From a checkpoint of a small image embedding model: 64-pixel images.
Rows from block 8 of a small image embedding model, named by matrix and row number. Rows with one number belong to one neuron. Each number is 200 + 20 x the weight over its row's rms, rounded and kept within 0 to 999. All counts start at 0.
After each neuron's rows are labels from the 100 images, of 14848, where the neuron reaches its highest value: "responds to" is what is common among them. Only what is clearly more common there than usual is listed. The data: microscope photos of single blood and bone marrow cells. In brackets: how many of the 100, against the usual share in percent.
# fc1: MLP up (model.blocks.8.mlp.fc1.weight, 768x384), inputs 192-383
# fc2: MLP down (model.blocks.8.mlp.fc2.weight, 384x768, transposed), outputs 192-383

fc1.418,171,196,235,235,188,185,201,177,187,183,179,215,207,203,172,203,184,198,172,199,183,195,229,195,185,183,232,201,182,205,204,229,163,215,212,195,241,208,208,173,192,220,182,198,198,213,225,179,225,200,194,150,246,181,212,209,213,176,198,231,204,196,192,182,210,202,199,218,225,211,240,216,177,223,196,193,215,233,172,188,230,177,194,224,181,192,204,188,229,184,232,175,219,197,202,206,169,203,179,165,184,212,210,181,206,189,204,189,194,220,178,215,203,211,214,194,215,204,191,185,226,190,201,204,167,237,179,203,184,218,211,189,194,195,234,166,224,156,183,180,168,184,183,205,195,188,183,195,183,218,199,186,201,170,199,222,176,202,231,204,237,229,187,191,188,212,211,185,191,237,223,184,187,216,228,198,232,223,205,211,227,212,216,200,210,215,237,195,216,165,176,166
fc2.418,219,205,220,173,257,225,198,199,186,207,191,231,211,222,200,203,208,203,212,222,212,219,200,209,163,217,242,180,192,234,233,185,217,221,185,183,201,212,178,217,221,193,220,197,204,198,191,210,228,200,219,234,215,235,189,196,233,189,205,198,193,203,189,234,184,193,206,249,181,168,204,201,203,182,186,177,196,182,171,197,227,224,220,216,227,174,200,157,199,210,178,206,203,190,187,212,216,214,204,161,203,208,196,206,165,218,199,219,181,212,199,199,200,204,205,175,170,207,188,214,200,214,169,184,203,191,222,186,209,185,226,159,259,196,182,148,165,210,218,188,220,209,175,217,201,201,163,218,152,199,224,207,244,221,232,176,219,228,219,225,205,192,215,198,186,210,219,213,188,192,170,232,189,230,205,191,176,196,182,208,221,218,191,177,204,207,207,203,175,220,210,218
responds to: smear: peripheral blood (100 vs 16.2); cell type: platelet (30 vs 1.1)

fc1.119,189,220,210,206,190,211,225,191,201,254,205,203,174,190,166,217,164,228,220,180,193,175,200,207,154,231,245,204,242,224,255,214,208,193,198,166,177,194,202,242,222,200,219,220,191,214,194,193,188,210,217,207,203,202,171,197,203,184,183,172,215,174,203,209,192,201,176,193,225,264,191,240,205,201,208,191,258,179,226,191,179,209,184,228,202,200,185,234,216,183,180,200,208,193,225,208,226,216,195,247,207,200,219,229,182,172,221,189,190,216,195,214,199,198,196,200,188,190,188,188,177,232,195,202,181,220,211,177,182,217,198,206,194,205,185,200,182,210,198,176,186,195,161,209,205,213,191,152,214,189,188,227,182,209,215,172,218,244,171,180,186,201,193,206,147,190,183,201,213,227,216,229,197,174,203,184,147,205,203,209,185,197,203,229,185,194,215,158,173,200,186,188
fc2.119,206,235,203,210,216,218,201,190,205,159,233,200,197,203,191,195,193,193,200,187,225,186,248,210,216,156,177,201,182,202,190,199,210,208,218,205,200,217,214,180,220,200,210,228,196,223,174,205,182,158,196,185,199,194,211,186,170,188,229,188,187,172,225,181,192,234,208,169,204,191,214,217,201,208,213,211,183,186,237,193,209,197,175,220,203,198,218,174,189,255,197,210,178,202,191,212,195,193,179,221,211,187,241,198,194,202,181,219,218,183,210,186,173,197,158,183,186,203,189,242,180,180,179,186,194,243,184,217,238,189,193,202,183,213,220,213,223,210,214,186,185,193,222,232,201,185,228,212,207,199,213,164,195,224,218,197,229,190,215,228,199,201,197,201,191,204,198,191,195,192,200,203,188,198,193,173,216,200,195,198,225,195,202,191,155,223,182,222,167,196,203,188
responds to: cell type: artefact (38 vs 9.8)

fc1.309,165,200,201,209,184,180,209,187,209,190,180,198,171,171,216,212,203,168,216,203,220,187,181,146,205,172,191,211,194,159,213,192,191,225,166,194,214,211,178,213,199,216,193,205,188,195,222,207,206,153,221,166,216,191,231,178,196,234,224,225,214,207,154,233,250,196,190,215,225,207,216,208,201,196,218,175,236,202,214,182,175,211,220,217,207,214,161,212,208,210,208,201,209,177,199,183,181,184,217,220,218,190,181,217,198,191,159,221,210,236,179,183,189,235,236,183,207,185,204,195,183,192,199,192,193,204,195,200,220,204,199,206,207,225,203,189,211,218,225,205,191,206,220,171,184,216,199,213,210,197,205,209,189,245,231,203,181,194,237,171,235,205,200,223,192,144,252,147,199,241,171,209,171,170,218,176,208,190,182,183,197,184,168,225,202,199,213,194,170,169,219,195
fc2.309,219,194,188,213,171,191,193,193,203,189,180,166,200,194,181,205,227,227,208,204,198,205,204,198,218,200,180,201,234,247,165,162,220,223,177,216,210,240,219,167,194,223,225,175,184,210,175,212,200,212,162,144,207,198,171,173,185,246,161,198,214,187,212,181,174,227,205,164,199,185,170,202,197,205,174,218,184,132,194,213,212,201,228,172,200,204,242,189,203,217,195,175,207,205,218,167,210,192,219,207,190,200,207,175,198,231,213,223,207,187,182,199,173,227,169,208,196,207,227,184,197,187,194,238,203,191,223,168,195,166,185,208,193,193,214,198,202,195,185,178,215,188,169,206,209,250,222,231,185,205,219,239,200,173,190,173,199,190,206,191,181,186,202,199,216,200,180,220,234,165,193,243,205,200,173,209,180,175,203,183,214,208,207,208,245,213,166,207,226,214,220,191
responds to: cell type: lymphocyte (56 vs 15.2)

fc1.22,189,202,186,205,196,191,223,216,201,149,181,223,201,154,185,182,203,168,172,176,194,174,211,198,217,200,193,175,207,186,205,185,208,189,219,203,200,240,207,174,200,198,218,176,184,170,180,181,206,174,177,209,185,189,221,187,199,166,228,195,184,195,193,168,187,198,208,181,201,197,218,209,254,191,205,223,203,208,193,194,228,166,208,192,192,193,213,186,243,182,216,218,184,199,191,223,175,203,202,236,165,214,199,210,166,210,222,201,192,194,200,209,199,208,212,247,206,202,159,221,167,239,255,216,180,169,195,211,199,219,196,192,179,180,211,222,225,198,192,195,200,159,214,206,184,212,206,157,195,236,187,236,219,211,256,220,202,189,183,213,197,173,195,187,219,178,239,179,199,214,182,187,203,247,209,218,223,184,212,206,180,205,193,197,229,212,178,195,219,206,239,198
fc2.22,179,194,224,209,197,157,206,181,145,202,183,165,183,183,192,233,199,185,170,219,149,191,179,153,168,190,161,250,188,187,214,207,186,228,215,171,175,188,196,193,177,200,171,170,208,224,210,181,210,235,158,184,236,205,185,208,212,206,176,193,182,230,205,210,176,234,198,220,210,187,176,205,174,221,196,188,208,214,173,182,227,229,233,201,193,214,208,231,229,188,172,174,177,173,220,160,213,184,185,199,236,207,182,231,178,199,197,205,236,215,192,210,198,177,171,192,175,222,219,187,193,220,191,213,220,218,190,212,185,222,190,174,211,201,221,200,213,190,227,186,191,206,218,197,187,209,233,230,227,188,191,189,186,175,187,213,188,195,185,202,201,196,202,208,222,192,180,191,200,205,200,176,195,191,224,185,212,214,226,233,216,218,195,229,202,209,210,227,206,211,202,173
responds to: smear: peripheral blood (96 vs 16.2); cell type: segmented neutrophil (52 vs 20)

fc1.580,205,201,181,205,212,222,177,201,226,202,234,182,209,216,219,181,216,242,210,205,183,217,167,191,213,188,217,222,197,206,195,178,237,183,223,178,189,189,218,211,209,203,222,193,211,202,247,212,193,179,193,212,210,189,195,199,204,203,166,207,174,238,204,191,200,198,200,200,190,187,170,179,235,218,188,205,214,225,216,193,210,210,202,203,182,183,198,199,183,214,219,207,235,199,208,206,201,207,199,204,195,232,226,229,169,185,216,197,183,160,218,172,226,180,188,190,226,215,177,193,238,184,191,233,208,215,194,212,173,229,194,188,200,195,196,202,191,176,193,255,192,205,206,221,159,192,205,206,169,224,226,196,203,173,187,206,210,194,210,196,206,143,193,228,214,200,206,190,187,185,217,212,198,224,188,209,214,171,219,188,232,255,147,219,196,191,231,164,223,237,194,200
fc2.580,169,189,206,202,164,170,176,173,165,209,189,200,161,213,194,175,215,175,201,178,193,199,199,221,226,190,207,195,194,224,169,199,184,235,187,202,191,197,197,182,221,188,200,238,196,234,195,185,198,235,222,166,172,203,216,204,205,188,206,229,198,211,230,207,173,210,240,247,219,188,206,199,204,199,188,243,185,194,200,221,207,208,189,203,201,239,197,158,198,189,178,175,240,187,182,206,179,192,220,209,206,229,183,218,173,207,164,167,167,192,191,200,187,176,219,183,219,227,192,211,194,205,200,178,211,236,187,226,212,202,200,175,233,195,209,206,190,179,202,207,201,208,188,210,222,213,200,207,205,157,160,214,213,209,189,193,209,178,210,197,164,224,180,214,184,186,209,211,202,189,227,210,159,174,204,163,216,202,204,209,192,149,197,166,202,238,187,228,181,218,212,224
responds to: smear: peripheral blood (100 vs 16.2); cell type: segmented neutrophil (55 vs 20)

fc1.601,151,214,201,175,207,168,196,172,165,235,206,199,203,175,185,174,197,221,229,239,181,179,192,182,216,163,212,204,206,215,171,197,183,206,160,179,184,182,186,199,199,188,213,231,201,209,222,216,209,186,194,188,224,216,199,158,195,204,195,206,171,207,166,209,189,260,210,161,224,207,192,209,219,175,195,209,196,192,211,215,217,195,196,195,215,214,205,197,191,204,212,197,198,177,197,203,196,200,205,195,190,234,167,208,210,179,180,220,193,190,194,166,182,220,189,212,193,201,202,202,223,181,221,182,189,212,190,227,162,185,205,231,224,191,171,211,207,200,224,178,200,185,203,191,221,196,185,188,192,189,183,205,196,198,197,233,199,156,202,203,215,199,205,177,195,195,177,201,222,181,196,231,210,194,178,232,217,167,199,202,193,198,206,191,220,198,207,217,186,179,212,187
fc2.601,211,216,201,210,244,204,215,187,198,217,195,233,216,253,206,210,164,200,221,188,190,170,195,182,228,263,200,214,211,175,181,228,184,198,217,190,217,187,193,203,193,199,172,210,209,210,200,205,220,222,208,178,173,230,200,201,147,202,207,194,212,176,175,197,235,180,219,222,174,200,202,223,180,230,207,217,188,210,157,210,203,213,183,177,198,151,190,163,203,202,190,168,194,170,187,156,157,244,225,164,178,220,186,178,191,187,209,209,211,223,200,210,200,180,171,217,201,182,219,199,212,208,209,182,193,207,176,216,204,220,200,188,201,189,214,223,221,223,218,170,201,218,226,160,245,229,220,206,230,234,196,188,211,194,184,182,215,192,179,209,217,214,177,217,198,207,187,212,201,231,246,202,214,233,237,187,195,210,221,223,178,185,221,215,189,196,201,244,204,183,145,196
responds to: cell type: erythroblast (50 vs 14.3)

fc1.190,194,182,211,213,220,191,231,215,193,226,198,177,211,207,229,182,176,169,195,166,182,173,174,215,207,229,205,202,225,203,195,171,209,214,218,214,200,196,218,165,164,180,223,223,191,195,191,164,230,177,198,172,190,221,264,229,231,198,197,208,216,224,191,222,168,209,175,227,205,176,173,210,189,233,236,196,213,183,191,233,216,238,205,188,192,161,188,199,219,187,198,184,223,137,208,191,215,191,188,186,207,254,240,210,182,225,196,176,228,182,212,223,201,202,190,199,181,239,183,205,212,200,208,172,193,200,229,178,207,211,180,209,196,209,181,217,200,174,190,195,212,185,179,202,196,246,189,214,203,218,201,189,208,215,200,169,192,189,191,199,182,199,192,167,188,166,178,155,217,193,207,212,163,214,180,224,199,169,219,181,227,215,233,208,198,168,242,198,191,177,235,167
fc2.190,201,205,228,217,185,202,182,201,233,155,210,216,182,233,167,213,213,186,189,237,201,234,194,180,184,201,209,197,204,226,178,173,203,201,214,209,191,209,245,201,215,175,214,166,225,197,200,173,212,174,163,209,204,221,223,179,221,190,203,196,191,193,215,210,220,190,224,248,212,185,218,199,208,183,221,204,178,188,176,193,202,187,206,232,242,193,213,192,164,175,196,195,205,195,151,203,170,200,228,236,178,155,181,174,210,221,211,191,206,175,164,174,197,185,201,205,206,172,215,199,178,216,169,205,218,211,191,187,211,211,205,229,190,168,202,187,177,208,192,194,216,208,222,204,204,217,226,186,222,174,211,200,191,252,224,207,185,213,191,176,215,189,206,235,204,145,223,205,206,187,179,174,190,178,181,193,178,200,179,223,193,177,177,202,187,251,220,209,189,192,181,183
responds to: smear: peripheral blood (59 vs 16.2)

fc1.715,218,247,206,196,196,205,192,242,191,174,208,194,194,199,203,209,191,207,188,182,198,240,186,202,185,210,184,216,240,230,227,212,224,175,161,185,220,209,183,204,224,176,185,223,210,233,208,185,231,139,203,197,213,229,212,173,230,234,194,191,195,204,190,179,188,205,208,206,181,214,225,175,234,210,235,164,218,209,203,207,206,204,211,213,199,225,202,184,194,178,170,207,200,183,218,181,225,192,204,203,214,195,212,224,207,185,236,199,179,213,213,188,181,185,227,234,194,178,207,187,239,197,214,203,158,226,171,155,212,185,183,208,204,204,158,198,183,197,188,196,183,169,159,204,235,192,199,224,207,209,178,211,166,191,206,168,179,226,197,208,196,209,171,183,202,181,210,237,180,213,224,229,205,208,218,181,174,188,227,204,190,208,167,201,183,241,209,201,174,175,239,166
fc2.715,203,236,185,231,192,175,204,194,233,225,196,203,159,208,174,220,185,171,211,176,201,197,229,196,207,176,166,212,220,251,182,192,206,212,243,228,196,228,207,188,199,218,176,199,222,184,183,212,169,191,206,187,235,203,198,182,196,183,184,163,237,188,204,206,192,158,190,184,203,220,209,167,192,196,173,205,185,193,201,207,183,219,170,226,206,212,167,203,152,222,232,161,185,178,192,199,198,164,234,224,210,189,200,192,237,222,208,241,217,212,217,179,200,226,199,180,205,222,171,205,190,225,226,225,223,182,215,219,195,206,194,218,190,223,214,195,195,201,221,213,202,209,176,185,203,183,211,168,233,198,206,194,208,214,157,193,212,168,226,168,213,205,196,194,174,193,202,189,214,224,222,197,189,175,161,149,204,223,218,213,209,197,214,193,201,205,237,212,208,178,211,210
responds to: cell type: artefact (30 vs 9.8)

fc1.558,191,215,214,192,184,197,175,214,183,219,201,162,196,212,199,235,224,200,200,165,195,206,208,198,172,198,167,204,197,212,211,230,194,203,207,191,177,199,210,189,182,203,195,238,217,225,183,176,215,231,185,207,225,178,194,232,182,223,209,202,190,207,175,183,175,208,202,172,202,226,188,211,198,150,167,154,211,191,208,198,191,211,191,209,215,188,191,197,219,218,176,198,193,205,192,212,164,192,185,205,190,230,186,200,212,186,184,204,211,192,211,210,212,199,217,171,195,169,170,182,146,204,229,203,158,231,201,187,186,202,213,219,200,217,172,226,187,199,201,232,184,178,236,237,187,167,182,182,212,195,162,169,202,215,225,180,184,209,212,205,214,206,217,169,232,207,200,193,221,211,176,186,199,186,215,190,225,232,216,184,199,186,200,192,187,203,226,210,224,219,195,193
fc2.558,210,166,181,175,180,206,194,200,213,230,200,175,226,220,198,161,199,263,191,200,188,179,184,204,210,212,262,210,229,203,197,174,180,200,196,221,221,208,195,160,197,238,196,218,173,182,236,181,219,182,183,175,175,215,204,207,202,227,195,166,197,167,205,205,173,198,204,216,188,186,209,192,177,200,204,201,214,195,189,198,204,201,226,211,176,201,225,222,173,205,218,206,191,187,199,230,224,204,226,150,181,200,149,193,190,211,211,208,201,185,227,189,193,201,169,204,198,155,212,211,230,218,193,183,192,219,178,209,228,192,188,162,206,186,226,168,233,233,228,178,201,215,188,205,218,232,220,242,180,184,228,202,208,188,185,212,196,226,175,198,214,204,186,203,186,228,205,191,215,178,190,215,203,222,237,184,207,177,192,187,187,212,223,195,215,174,188,177,187,189,215,205
responds to: cell type: erythroblast (33 vs 14.3)

fc1.132,172,163,203,203,212,199,211,189,219,176,193,186,222,198,235,204,195,218,221,176,251,201,245,213,185,220,179,215,213,192,226,187,171,204,200,233,196,218,200,190,215,193,196,213,235,189,177,225,218,193,231,199,149,233,231,174,217,200,201,195,220,196,188,193,204,204,219,178,193,189,240,227,169,168,209,197,197,215,185,187,205,235,223,196,189,200,234,195,207,192,199,210,213,205,175,211,179,193,205,190,160,193,203,213,153,237,201,176,205,214,201,204,208,205,252,207,219,211,211,217,201,218,173,211,160,194,229,200,218,182,192,218,197,201,199,179,208,178,190,221,216,201,225,165,190,221,192,197,208,215,198,174,215,200,208,208,200,175,219,211,191,197,193,178,184,209,195,195,161,169,205,212,240,178,193,208,173,226,169,195,175,175,207,209,197,186,205,194,214,260,208,205
fc2.132,210,187,201,194,186,172,197,208,199,207,189,181,200,209,175,211,194,197,167,193,191,219,215,188,224,191,208,183,218,204,178,181,188,218,198,222,195,202,190,214,211,192,208,182,220,218,201,213,204,203,209,199,202,194,177,194,228,162,196,174,194,170,227,187,184,199,227,200,181,200,206,193,213,244,197,207,214,212,218,175,212,201,168,226,237,207,184,185,187,218,208,197,197,231,198,191,224,201,219,222,211,194,207,188,205,198,164,199,185,240,194,214,199,198,176,197,227,181,211,219,194,151,176,186,176,201,220,194,214,190,214,192,174,251,221,228,166,202,177,194,208,232,170,217,197,175,256,222,205,172,225,242,190,185,223,191,176,168,234,143,182,162,195,241,204,210,225,202,154,205,167,175,165,211,195,206,167,169,221,207,238,238,180,189,239,221,195,192,231,211,184,183
responds to: cell type: artefact (30 vs 9.8)

fc1.576,200,221,194,177,208,202,168,240,194,192,204,169,195,150,228,205,194,224,185,238,171,186,188,169,186,203,201,220,181,170,193,213,176,206,211,199,200,186,215,165,203,201,203,195,176,221,156,187,227,170,216,223,229,219,218,198,220,182,210,200,220,208,191,212,217,192,174,198,199,183,200,196,208,193,193,232,216,203,145,218,245,203,205,179,208,175,180,192,199,211,206,198,208,154,203,176,205,206,210,213,207,184,205,199,194,192,209,200,210,245,189,210,174,211,197,198,186,189,226,183,188,217,184,192,223,179,196,206,220,180,217,157,170,166,222,197,209,233,233,191,211,205,209,216,199,196,198,169,240,216,225,196,225,224,200,211,191,188,209,201,206,187,211,199,237,231,216,217,191,170,186,223,213,197,155,181,224,211,186,178,147,209,165,198,198,199,211,182,218,215,208,228
fc2.576,190,194,188,220,193,221,180,187,181,223,190,195,193,241,220,196,188,195,217,177,206,228,208,211,206,198,189,199,214,181,210,197,201,200,164,197,223,182,177,191,190,162,165,206,157,219,172,206,206,182,179,215,194,227,198,203,190,214,180,238,228,178,211,248,216,212,186,223,190,183,227,206,218,206,193,212,189,193,217,184,176,199,172,229,196,191,201,211,191,195,226,222,213,195,165,225,205,218,218,208,211,186,202,199,211,184,179,186,201,159,173,170,217,187,230,183,225,207,172,226,190,164,227,219,196,190,200,185,217,187,191,254,185,185,232,168,189,177,190,204,197,187,199,189,211,187,191,208,186,145,138,181,204,200,196,194,173,217,214,206,186,216,179,203,205,199,198,201,223,241,192,243,242,182,210,196,202,179,183,192,176,191,219,190,170,211,190,194,199,203,183,176
responds to: cell type: lymphocyte (40 vs 15.2)

fc1.357,198,207,222,191,220,170,188,197,177,201,204,173,189,221,189,183,198,184,204,200,218,172,221,199,219,219,183,231,198,206,190,172,222,161,212,189,191,203,222,180,212,217,231,213,196,213,216,166,195,237,197,224,188,226,168,166,176,216,190,205,175,202,188,194,162,212,164,175,202,179,225,217,174,202,203,190,197,224,212,202,198,190,176,208,194,180,200,219,222,224,186,208,202,233,190,189,185,167,235,198,223,227,223,200,204,175,208,203,202,218,192,197,197,200,189,231,182,255,170,184,194,235,209,193,148,244,219,221,198,187,214,190,169,169,209,239,195,213,182,198,239,233,202,211,202,204,166,230,221,159,186,193,200,201,189,213,197,172,208,197,207,176,197,193,228,224,223,210,203,187,177,221,185,216,219,208,195,205,155,244,204,182,192,193,200,177,200,224,198,165,175,216
fc2.357,201,184,183,198,175,233,227,200,204,155,197,172,216,199,241,220,177,202,175,194,213,196,186,205,173,206,185,232,187,213,213,209,184,203,208,238,182,214,177,186,150,131,201,199,227,184,167,184,200,170,218,201,218,179,199,196,188,203,218,181,170,243,212,224,206,201,228,231,189,208,196,180,228,198,213,209,198,189,150,193,208,192,194,213,200,219,202,218,182,174,203,246,213,154,224,197,239,171,195,179,183,211,153,222,159,228,184,195,232,199,223,198,208,190,203,223,223,213,201,212,224,211,208,204,187,234,178,208,180,209,197,217,199,191,212,210,195,208,180,209,208,199,233,195,194,206,211,203,189,192,204,197,171,202,215,193,214,217,215,203,167,207,202,216,176,221,221,221,187,223,233,189,203,198,193,189,190,163,190,197,202,204,226,176,206,165,198,158,176,206,184,154
responds to: smear: peripheral blood (99 vs 16.2); cell type: myeloblast (31 vs 1.9)

fc1.719,208,177,185,203,210,241,230,163,206,186,199,172,199,202,169,211,187,199,242,194,211,213,173,188,229,218,202,225,197,205,197,213,207,213,185,219,208,208,170,194,210,200,214,185,215,224,177,210,166,212,216,162,224,180,230,198,217,215,233,176,205,178,183,173,182,210,220,223,215,225,187,229,203,195,175,169,211,239,246,198,201,180,192,157,201,176,191,193,193,191,220,204,227,214,208,190,233,213,194,198,212,212,197,215,220,189,168,186,225,190,192,231,185,204,195,213,173,175,174,210,185,182,189,200,194,193,169,186,187,210,204,171,201,198,225,191,206,207,218,182,163,184,223,192,208,189,227,203,185,208,208,180,214,210,222,236,210,195,230,163,186,199,233,194,209,210,217,211,190,198,190,170,187,252,209,230,196,213,232,156,176,173,199,212,175,191,194,189,201,184,191,183
fc2.719,188,195,203,206,172,186,150,205,232,217,217,176,223,215,157,181,216,197,194,234,194,199,196,231,204,175,197,165,238,223,202,210,179,179,167,178,192,208,204,185,217,194,174,160,186,191,208,211,207,221,185,168,216,203,199,198,218,234,175,228,209,193,208,177,189,228,218,155,164,200,216,223,218,199,196,256,182,151,180,211,201,189,235,216,215,237,200,182,197,196,176,164,226,166,193,214,163,212,229,246,181,199,216,179,157,181,205,218,169,204,227,189,189,173,179,198,212,182,230,195,194,194,232,203,203,196,215,200,176,153,209,208,201,200,201,218,200,194,184,199,223,217,191,186,201,206,202,171,193,191,194,201,194,184,207,202,213,215,195,178,198,243,165,185,200,195,186,172,207,174,268,251,204,189,216,208,196,202,156,197,222,172,210,188,201,194,170,209,206,200,216,193
responds to: cell type: lymphocyte (40 vs 15.2)

fc1.450,215,215,192,182,214,209,179,196,247,212,200,196,199,200,192,169,152,161,209,210,197,188,225,182,188,201,186,171,184,206,173,214,168,200,209,247,210,208,158,183,181,163,182,200,221,225,194,198,219,197,206,209,171,184,186,215,223,178,207,176,244,190,190,231,208,167,235,243,175,213,192,214,214,217,181,172,207,171,196,184,206,207,165,214,205,196,196,210,210,191,209,212,168,193,186,201,234,204,210,183,215,174,238,244,211,200,151,186,225,200,198,197,178,195,163,193,167,229,139,188,206,193,202,209,210,216,188,211,204,189,206,191,199,207,232,226,216,218,205,216,241,187,207,189,193,185,237,181,200,205,180,220,203,182,213,203,199,206,173,195,233,216,190,181,180,194,205,187,221,227,217,202,218,200,194,186,184,180,222,227,204,216,151,193,173,190,205,200,171,187,238,178
fc2.450,193,190,200,227,213,171,201,204,170,207,184,201,210,160,207,198,178,202,218,166,217,182,177,184,161,180,133,190,195,196,218,193,175,194,159,182,223,189,181,198,177,179,167,203,197,162,210,182,226,215,228,210,234,164,206,182,198,212,199,183,203,148,189,230,217,220,206,241,203,185,190,237,200,196,157,221,201,195,205,198,219,171,216,203,179,202,206,192,213,195,175,207,172,200,223,202,202,216,209,217,190,210,218,199,211,224,183,192,174,201,181,197,219,233,178,195,184,183,183,194,203,199,195,215,206,168,176,213,232,189,199,199,215,167,224,186,196,198,190,191,190,230,211,210,191,207,187,206,182,197,200,194,224,202,221,210,176,188,233,178,179,190,206,191,217,222,195,216,233,225,204,222,215,220,187,212,212,199,225,204,202,196,254,231,221,191,212,190,198,235,190,211
responds to: smear: peripheral blood (98 vs 16.2)

fc1.315,168,197,218,182,210,209,195,195,223,192,223,192,177,202,159,207,192,167,208,201,185,234,190,191,232,198,174,176,208,240,168,180,217,188,195,190,153,195,240,210,209,209,214,188,209,177,231,222,189,174,197,220,196,171,181,203,219,210,219,200,185,203,216,241,192,220,199,200,184,217,196,161,171,196,223,196,198,198,188,205,178,212,206,156,203,230,176,177,174,193,227,205,223,177,177,191,227,183,232,194,202,201,176,203,199,234,201,190,233,208,195,185,217,191,229,196,189,201,192,214,217,208,174,195,173,222,205,197,203,204,195,215,221,209,205,208,202,181,203,168,199,239,217,195,216,198,172,188,219,191,221,199,201,207,191,183,194,215,177,212,207,189,202,177,226,207,195,166,205,233,211,178,203,194,159,186,210,218,202,219,196,249,146,224,163,230,158,200,215,212,193,213
fc2.315,234,227,195,196,189,189,213,206,224,198,175,195,190,170,237,191,170,233,207,214,170,159,187,213,188,168,196,221,206,171,242,226,195,207,198,208,226,186,192,185,189,175,189,185,208,199,164,181,202,216,192,204,204,184,189,244,208,185,196,180,187,207,208,184,237,203,242,202,221,146,177,223,219,190,207,186,229,205,208,207,222,202,237,198,164,190,183,205,207,210,193,190,133,183,188,190,181,202,200,208,192,184,238,196,218,238,216,198,176,195,203,199,220,218,202,175,155,179,217,182,207,161,200,169,210,204,204,243,231,189,174,211,188,173,184,201,212,211,196,216,191,181,198,205,227,184,199,206,192,198,240,183,201,209,209,206,214,216,234,215,219,194,207,197,197,225,185,208,215,170,176,241,207,175,191,225,205,181,203,187,216,203,194,197,209,225,187,199,189,209,201,154
responds to: cell type: artefact (28 vs 9.8)

fc1.620,187,180,202,203,202,209,174,209,210,185,173,175,194,219,229,192,189,237,160,225,187,200,188,172,210,199,210,209,222,218,219,232,184,230,240,189,189,214,170,211,195,214,196,221,169,226,169,215,191,183,217,183,220,217,214,177,210,228,186,194,211,184,201,212,186,214,169,196,226,221,209,192,180,180,188,201,177,187,195,201,211,192,187,229,176,151,187,198,202,205,243,192,167,188,229,194,193,207,227,196,196,207,199,213,195,160,177,199,219,220,209,190,222,194,162,173,234,204,187,166,192,193,192,188,176,187,223,177,215,195,207,186,196,172,207,162,202,178,206,203,151,215,198,223,186,189,210,201,181,211,238,201,214,198,188,182,207,209,210,212,196,191,212,214,191,195,166,193,225,205,227,192,170,190,188,179,230,198,226,203,191,175,183,191,214,233,226,160,189,209,216,201
fc2.620,185,156,164,233,183,180,238,186,202,205,245,198,189,201,170,246,201,176,224,215,211,212,182,208,198,222,206,196,199,209,163,183,196,205,173,214,212,202,185,174,217,199,190,196,218,177,220,218,173,210,207,185,211,213,223,184,182,185,212,214,189,217,221,174,226,155,199,176,152,219,176,208,211,179,195,205,208,202,222,206,179,182,195,187,192,203,204,225,187,235,167,185,198,197,198,185,192,212,235,187,238,199,198,215,225,223,175,208,177,195,155,185,155,199,199,181,206,247,204,184,196,239,176,178,208,197,201,241,194,215,217,172,214,201,209,202,180,207,209,214,243,209,249,184,212,185,188,202,184,203,202,205,177,187,157,211,181,206,182,159,224,245,229,195,193,190,218,181,189,202,180,219,209,184,250,195,176,209,191,187,196,205,188,194,192,188,162,203,232,167,200,191
responds to: cell type: erythroblast (33 vs 14.3)

fc1.115,208,156,198,208,191,199,220,202,231,217,176,185,214,187,200,206,226,204,222,199,191,209,222,224,213,188,211,207,197,218,196,220,213,196,189,221,191,190,213,209,201,223,191,158,208,197,209,177,219,196,199,196,207,204,200,191,183,150,196,222,215,180,226,163,205,202,240,172,204,177,187,192,184,227,210,183,189,217,175,216,206,193,200,198,221,189,194,213,196,192,197,211,178,223,181,218,210,210,226,224,198,169,175,211,213,182,197,234,195,225,196,193,215,225,193,208,198,201,188,185,224,225,188,212,190,198,218,193,208,226,213,223,169,249,220,207,156,180,218,181,239,214,201,171,214,215,164,206,180,241,187,196,153,164,235,205,187,218,191,199,182,182,192,218,195,177,194,210,168,186,198,194,183,188,196,208,229,204,200,200,214,244,224,217,170,215,201,181,214,210,225,194
fc2.115,219,189,199,187,197,193,238,215,178,199,201,223,209,199,184,203,199,188,202,228,188,216,212,196,181,227,187,167,191,202,203,224,205,165,214,215,184,211,175,186,215,169,222,231,201,209,181,186,243,175,228,220,192,215,245,207,180,193,225,214,179,205,177,217,237,202,230,206,163,203,188,201,197,189,216,196,183,215,201,223,194,213,214,196,221,212,254,219,209,231,198,182,187,157,157,180,190,211,214,211,170,208,229,205,201,185,178,185,190,217,207,212,204,193,173,157,158,169,232,201,194,192,183,191,212,195,206,194,196,255,213,202,246,194,192,220,199,214,225,191,178,197,162,201,254,207,215,182,194,209,218,159,207,209,202,223,208,220,166,216,236,216,194,189,191,230,173,235,193,213,199,219,221,192,182,193,201,193,200,169,200,177,209,176,182,191,161,235,197,224,192,189
responds to: smear: peripheral blood (100 vs 16.2); cell type: myeloblast (32 vs 1.9)